A small contrastive audio-text model, trained from scratch.
Training: 6100 steps, batches of 256.
Rows from block 4 of the audio encoder of a small contrastive audio-text model, named by matrix and row number. Rows with one number within an expert belong to one neuron, the router's apart. Each number is 50 + 12 x the weight over its row's rms, rounded and kept within 0 to 99. All counts start at 0.
Before each expert's rows are labels from the 100 clips, of 14848, where the router gives the expert most weight on average: "loudest" is the band of the loudest frequency at the time of the peak. Only what is clearly more common there than usual is listed. The data: read English sentences (LibriTTS-R). In brackets: how many of the 100.
# router: router (encoder.blocks.4.mlp.router.weight, 8x256, trained with AdamW), inputs 64-127
# up: expert up (encoder.blocks.4.mlp.up, 8x128x256), inputs 64-127
# down: expert down (encoder.blocks.4.mlp.down, 8x256x128, transposed), outputs 64-127

# expert 1
loudest: 250 to 500 Hz (70)
router.1:67 46 61 59 69 47 58 48 58 69 28 41 54 54 46 59 43 41 71 63 31 60 40 58 57 54 61 47 61 55 61 55 51 42 56 41 55 55 52 39 60 47 60 42 66 36 60 59 48 72 55 63 39 58 44 49 48 50 59 33 69 43 71 58
up.0:55 43 46 20 49 32 58 63 39 46 39 50 54 43 32 42 52 71 55 40 53 40 51 55 49 58 56 47 49 63 45 46 60 41 58 57 52 48 57 44 37 59 44 53 44 63 37 38 28 43 35 41 37 25 55 38 60 35 29 74 54 55 59 62
down.0:67 59 38 41 46 36 63 56 60 48 42 49 75 34 47 51 62 34 39 56 46 43 36 71 45 73 54 44 22 49 27 51 58 49 42 64 44 69 58 35 64 44 58 45 56 47 48 63 43 53 36 73 58 66 43 44 43 49 62 58 44 64 40 52
up.1:32 35 56 43 39 40 60 45 64 35 55 56 34 66 70 57 54 57 59 53 22 50 65 49 66 46 53 41 40 54 53 55 53 46 44 50 60 39 39 57 53 54 40 62 20 55 44 64 41 64 51 55 50 55 50 67 39 58 53 29 56 42 42 41
down.1:91 65 35 44 48 66 39 29 21 54 44 47 54 52 59 58 58 62 57 67 56 43 37 51 20 32 57 53 61 38 33 40 56 47 45 41 60 59 50 37 70 58 68 55 54 46 37 57 83 43 63 38 62 30 50 72 52 49 22 40 48 25 48 29
up.2:60 72 45 53 51 32 62 21 34 58 57 58 60 59 57 37 33 54 56 46 67 38 54 29 61 50 42 45 64 44 18 20 67 50 51 48 54 58 33 67 62 60 62 64 54 61 55 44 42 37 53 39 58 54 29 57 47 48 50 43 40 51 33 54
down.2:37 60 47 53 45 46 35 81 61 39 56 54 46 63 51 46 49 42 56 58 34 37 44 41 47 50 67 60 35 70 47 53 58 53 40 35 66 53 72 50 47 38 26 44 42 55 35 56 42 54 56 44 42 55 49 27 50 48 51 33 50 54 47 69
up.3:46 43 33 44 24 41 52 48 45 44 53 39 49 50 64 35 51 51 57 43 50 54 50 43 48 64 54 39 60 67 34 54 51 47 36 57 41 41 56 21 48 29 63 50 41 53 45 47 65 63 48 43 56 51 36 39 80 29 25 79 41 37 64 31
down.3:31 42 63 38 49 36 69 50 37 61 34 50 63 53 38 59 66 49 56 22 53 50 37 34 49 55 19 39 40 53 37 26 46 43 55 60 24 75 45 34 51 54 67 45 22 56 57 78 21 64 44 51 72 55 43 31 30 57 53 70 45 62 58 54
up.4:46 57 66 37 55 74 48 50 67 56 57 54 65 43 48 38 49 59 62 61 55 74 80 43 51 64 48 60 46 56 49 93 42 29 53 53 55 34 60 41 39 35 59 64 51 59 43 70 44 61 59 28 45 50 53 64 49 67 50 62 59 61 27 48
down.4:41 45 53 61 40 24 49 57 40 61 42 38 48 24 40 69 50 54 35 52 38 45 44 37 48 69 38 32 64 61 39 24 50 65 72 57 53 70 43 41 44 64 57 40 47 30 53 41 43 52 44 55 29 53 33 50 60 63 44 12 63 39 65 45
up.5:51 71 51 59 60 34 37 34 43 39 49 40 49 41 66 30 41 51 43 35 29 52 41 33 48 62 59 44 46 45 46 39 36 48 55 31 61 61 18 42 64 43 53 46 50 58 54 44 27 61 34 55 71 42 31 52 71 59 61 46 37 60 52 49
down.5:71 46 36 60 48 41 68 64 51 62 51 56 33 35 57 68 54 50 36 53 48 73 42 57 49 46 41 24 59 55 60 23 54 59 40 43 29 56 55 63 42 42 74 54 46 56 36 69 53 72 33 38 46 49 20 51 38 35 50 53 52 55 55 62
up.6:30 42 23 47 59 43 51 76 49 35 54 50 38 70 42 28 54 54 46 53 62 52 78 41 15 67 60 67 47 65 46 77 52 71 64 47 43 59 61 53 53 54 46 62 59 39 50 46 45 49 59 57 57 34 35 57 74 60 46 40 56 53 50 59
down.6:52 69 46 45 29 47 38 48 39 31 60 53 80 37 57 41 59 38 77 44 52 45 60 36 48 56 38 41 39 52 61 41 71 57 33 57 40 39 62 52 63 50 51 82 61 50 68 73 40 58 48 32 56 59 59 40 42 41 31 57 45 37 58 57

# expert 0
loudest: 250 to 500 Hz (48)
router.0:56 44 51 63 68 45 49 68 61 44 53 68 60 68 68 58 31 56 48 46 45 65 66 59 63 42 65 64 31 62 54 29 53 43 53 63 64 38 49 81 23 55 44 51 56 58 24 47 59 42 36 72 67 64 50 39 48 49 75 69 55 52 54 50
up.0:43 46 59 25 52 57 31 57 35 42 49 54 31 50 37 55 64 67 73 43 43 64 47 42 68 60 29 37 56 73 66 40 59 42 49 45 54 58 57 45 66 50 47 42 72 39 83 23 58 31 39 76 44 62 51 62 40 57 42 31 27 53 57 39
down.0:37 62 58 43 42 31 60 43 51 56 41 32 51 52 53 59 41 50 57 44 67 37 45 63 59 42 61 40 53 29 42 57 57 54 85 86 35 42 43 55 41 14 59 64 45 42 38 66 26 77 57 48 31 46 45 61 48 35 57 34 58 51 48 52
up.1:39 50 54 61 53 48 42 52 19 50 57 51 63 52 37 46 44 49 55 52 59 56 53 41 51 46 68 45 44 46 55 50 57 53 73 29 31 52 44 42 59 30 41 98 55 52 48 49 44 67 57 61 31 36 34 52 30 22 56 56 50 37 48 63
down.1:28 40 55 60 41 44 46 57 67 44 52 58 58 36 54 51 43 56 37 43 68 36 55 33 41 62 73 55 51 30 65 50 53 22 62 74 57 47 38 48 50 55 67 39 66 31 45 25 59 33 31 52 51 38 59 31 31 76 40 39 46 33 39 57
up.2:37 63 59 52 17 60 54 40 71 40 36 60 32 32 40 48 52 51 31 73 52 53 47 48 59 31 69 47 48 67 55 49 59 53 58 42 48 37 65 32 78 61 36 41 53 67 57 40 52 36 68 40 47 61 59 48 64 65 45 55 44 49 66 41
down.2:72 34 46 46 58 46 49 67 37 49 51 40 38 49 45 29 24 44 70 39 48 52 62 50 55 50 29 67 50 50 42 57 44 67 55 49 53 61 53 37 57 58 49 44 41 45 50 62 52 44 44 55 49 43 22 52 35 47 65 65 37 50 42 42
up.3:40 53 57 49 71 54 72 51 56 68 69 63 55 50 40 42 43 33 49 60 27 49 34 60 39 66 44 46 51 57 39 43 49 49 43 50 50 61 37 41 62 56 53 51 35 34 51 48 82 38 42 48 52 40 37 48 48 57 42 63 30 71 66 46
down.3:58 47 79 74 41 67 24 43 60 53 19 42 27 46 36 32 52 48 68 64 36 56 44 54 46 57 50 52 45 46 61 55 38 46 61 44 41 66 44 43 36 37 46 73 49 32 69 51 30 57 50 32 78 54 62 39 53 41 44 40 58 46 56 53
up.4:53 55 50 87 56 44 23 53 50 53 32 29 33 38 52 52 72 56 49 69 49 47 49 45 34 45 66 48 45 43 53 65 52 36 38 53 58 63 39 44 49 50 55 50 51 67 42 47 50 58 40 59 72 47 49 55 44 55 40 60 49 46 31 48
down.4:47 45 48 31 45 46 48 62 60 44 46 65 41 47 31 61 43 32 44 63 69 27 57 65 62 51 45 60 56 66 39 55 46 51 49 39 63 58 47 72 63 47 39 57 37 41 59 45 42 25 53 36 53 44 43 49 40 46 34 74 27 50 50 41
up.5:49 55 45 39 57 45 45 60 44 52 55 51 59 62 50 42 40 56 38 49 55 74 54 40 61 41 58 56 24 68 61 45 46 49 59 46 61 49 42 70 53 65 32 47 92 69 26 47 49 49 47 56 46 31 64 70 60 50 38 59 52 49 35 47
down.5:59 31 39 51 46 42 48 59 60 43 63 58 26 56 48 53 46 32 60 48 55 53 47 49 68 39 66 50 53 43 31 52 45 60 37 39 50 51 28 58 48 55 48 34 46 49 53 34 33 64 53 23 61 44 51 53 53 74 45 36 55 37 52 35
up.6:36 54 59 38 50 58 30 50 49 73 48 58 43 53 58 41 54 72 44 60 60 40 46 57 49 40 49 34 54 67 42 52 72 45 57 40 30 44 33 58 51 62 49 61 64 40 57 41 40 58 50 74 41 28 73 46 56 52 43 55 47 36 49 64
down.6:52 60 73 55 44 62 60 47 51 42 38 44 53 33 33 48 33 45 63 56 34 59 50 44 47 56 68 52 67 60 64 42 54 54 37 69 68 46 60 26 53 50 66 54 57 56 52 36 49 78 54 52 38 30 31 63 20 42 62 43 70 34 50 33

# expert 5
loudest: 4000 to 8000 Hz (83)
router.5:36 40 52 55 34 50 39 34 32 26 49 48 24 47 46 55 60 38 37 43 53 43 46 43 47 49 68 48 66 53 55 59 39 57 50 48 27 53 52 41 53 53 53 43 41 42 56 62 47 42 59 52 40 57 68 39 55 51 45 61 45 44 45 44
up.0:42 51 40 60 58 53 52 61 54 54 35 43 49 37 26 47 39 60 54 54 38 56 53 64 48 68 46 47 53 49 76 55 58 14 71 50 44 36 63 31 47 29 47 39 59 47 38 67 64 51 43 59 57 43 65 68 49 50 50 62 61 40 67 57
down.0:33 82 60 62 45 56 52 41 51 51 43 56 39 67 40 26 44 47 59 46 53 32 55 47 43 65 58 59 30 35 56 35 60 67 51 61 68 52 40 74 56 71 26 40 65 48 24 43 59 68 58 65 40 57 51 52 37 38 65 39 38 81 52 31
up.1:55 70 38 56 49 77 43 69 50 38 30 42 55 45 55 47 52 55 60 65 39 27 51 22 75 65 52 48 66 53 49 41 61 29 57 29 40 53 65 57 47 42 69 35 39 79 48 34 54 36 66 53 36 26 51 61 31 38 49 43 46 61 66 54
down.1:59 36 48 48 48 62 70 53 51 49 67 47 33 52 40 62 74 57 49 43 43 69 40 42 35 44 32 57 63 76 58 47 41 47 42 36 36 58 70 37 39 49 35 63 40 23 48 60 89 52 53 52 55 67 46 40 76 49 42 46 70 36 36 59
up.2:76 54 52 59 55 58 34 33 57 46 46 30 53 55 40 69 68 41 50 66 51 60 48 46 38 59 46 54 55 40 51 51 64 45 48 41 23 46 55 58 69 37 46 42 45 59 48 50 58 55 38 55 62 49 61 56 74 25 51 45 36 42 65 54
down.2:47 74 58 19 53 60 43 47 47 42 32 47 45 54 49 40 44 54 52 44 58 36 36 56 43 47 58 39 71 58 47 55 49 62 47 54 81 40 42 21 51 76 58 63 45 57 35 65 36 60 65 56 53 80 39 58 38 74 28 48 58 48 40 57
up.3:28 37 84 43 29 66 47 64 53 36 54 61 42 31 34 58 52 44 59 59 41 59 72 75 52 29 43 46 61 58 43 63 53 28 45 31 60 55 46 59 41 56 39 48 39 28 56 67 44 29 48 60 38 30 36 63 44 63 43 72 42 48 71 43
down.3:33 71 50 45 66 55 36 45 52 55 63 56 60 58 31 50 63 52 53 46 58 28 47 46 53 39 56 51 45 57 57 59 56 60 40 39 38 59 36 51 47 49 64 39 66 56 47 40 71 58 60 41 72 59 63 55 32 50 41 50 67 73 23 25
up.4:42 49 62 73 58 42 57 64 43 52 58 56 54 63 30 46 34 59 54 45 43 52 26 45 39 70 38 49 51 53 17 54 49 69 43 59 47 37 50 52 54 65 73 54 35 44 60 50 58 44 58 58 63 79 58 49 64 70 48 45 48 45 57 56
down.4:50 40 52 50 58 42 37 68 39 33 53 46 43 37 53 67 56 43 60 39 72 55 47 60 30 51 50 60 41 40 82 30 53 27 58 38 58 36 50 42 33 51 39 57 39 45 52 53 40 64 52 27 40 41 68 37 38 43 34 66 51 63 26 52
up.5:51 51 52 72 52 40 47 31 56 68 16 47 47 68 60 29 46 46 48 61 57 51 48 56 54 50 79 45 59 34 62 62 30 53 61 32 44 45 45 57 65 38 68 39 46 49 54 66 19 65 66 46 70 28 51 44 47 44 41 39 39 40 25 40
down.5:50 25 49 25 59 46 53 52 31 38 62 45 42 61 49 41 52 53 59 62 57 41 54 49 46 53 31 30 41 53 51 35 26 59 35 80 54 43 56 34 38 54 42 49 62 51 46 41 47 26 49 44 32 74 41 63 65 50 58 66 48 65 64 47
up.6:77 46 50 53 55 60 59 69 39 49 53 44 64 57 30 39 50 68 59 60 53 45 61 48 43 39 66 27 41 38 48 58 54 46 54 30 38 54 54 38 41 43 72 43 39 65 68 35 48 38 50 62 40 85 26 57 57 64 60 32 34 41 36 48
down.6:53 49 45 51 52 39 39 49 47 47 39 61 47 59 45 47 48 45 49 52 49 61 30 47 60 56 43 65 60 51 56 32 41 49 42 55 42 63 61 34 52 63 60 57 56 53 61 67 67 34 52 38 29 28 59 45 38 47 51 59 50 56 34 63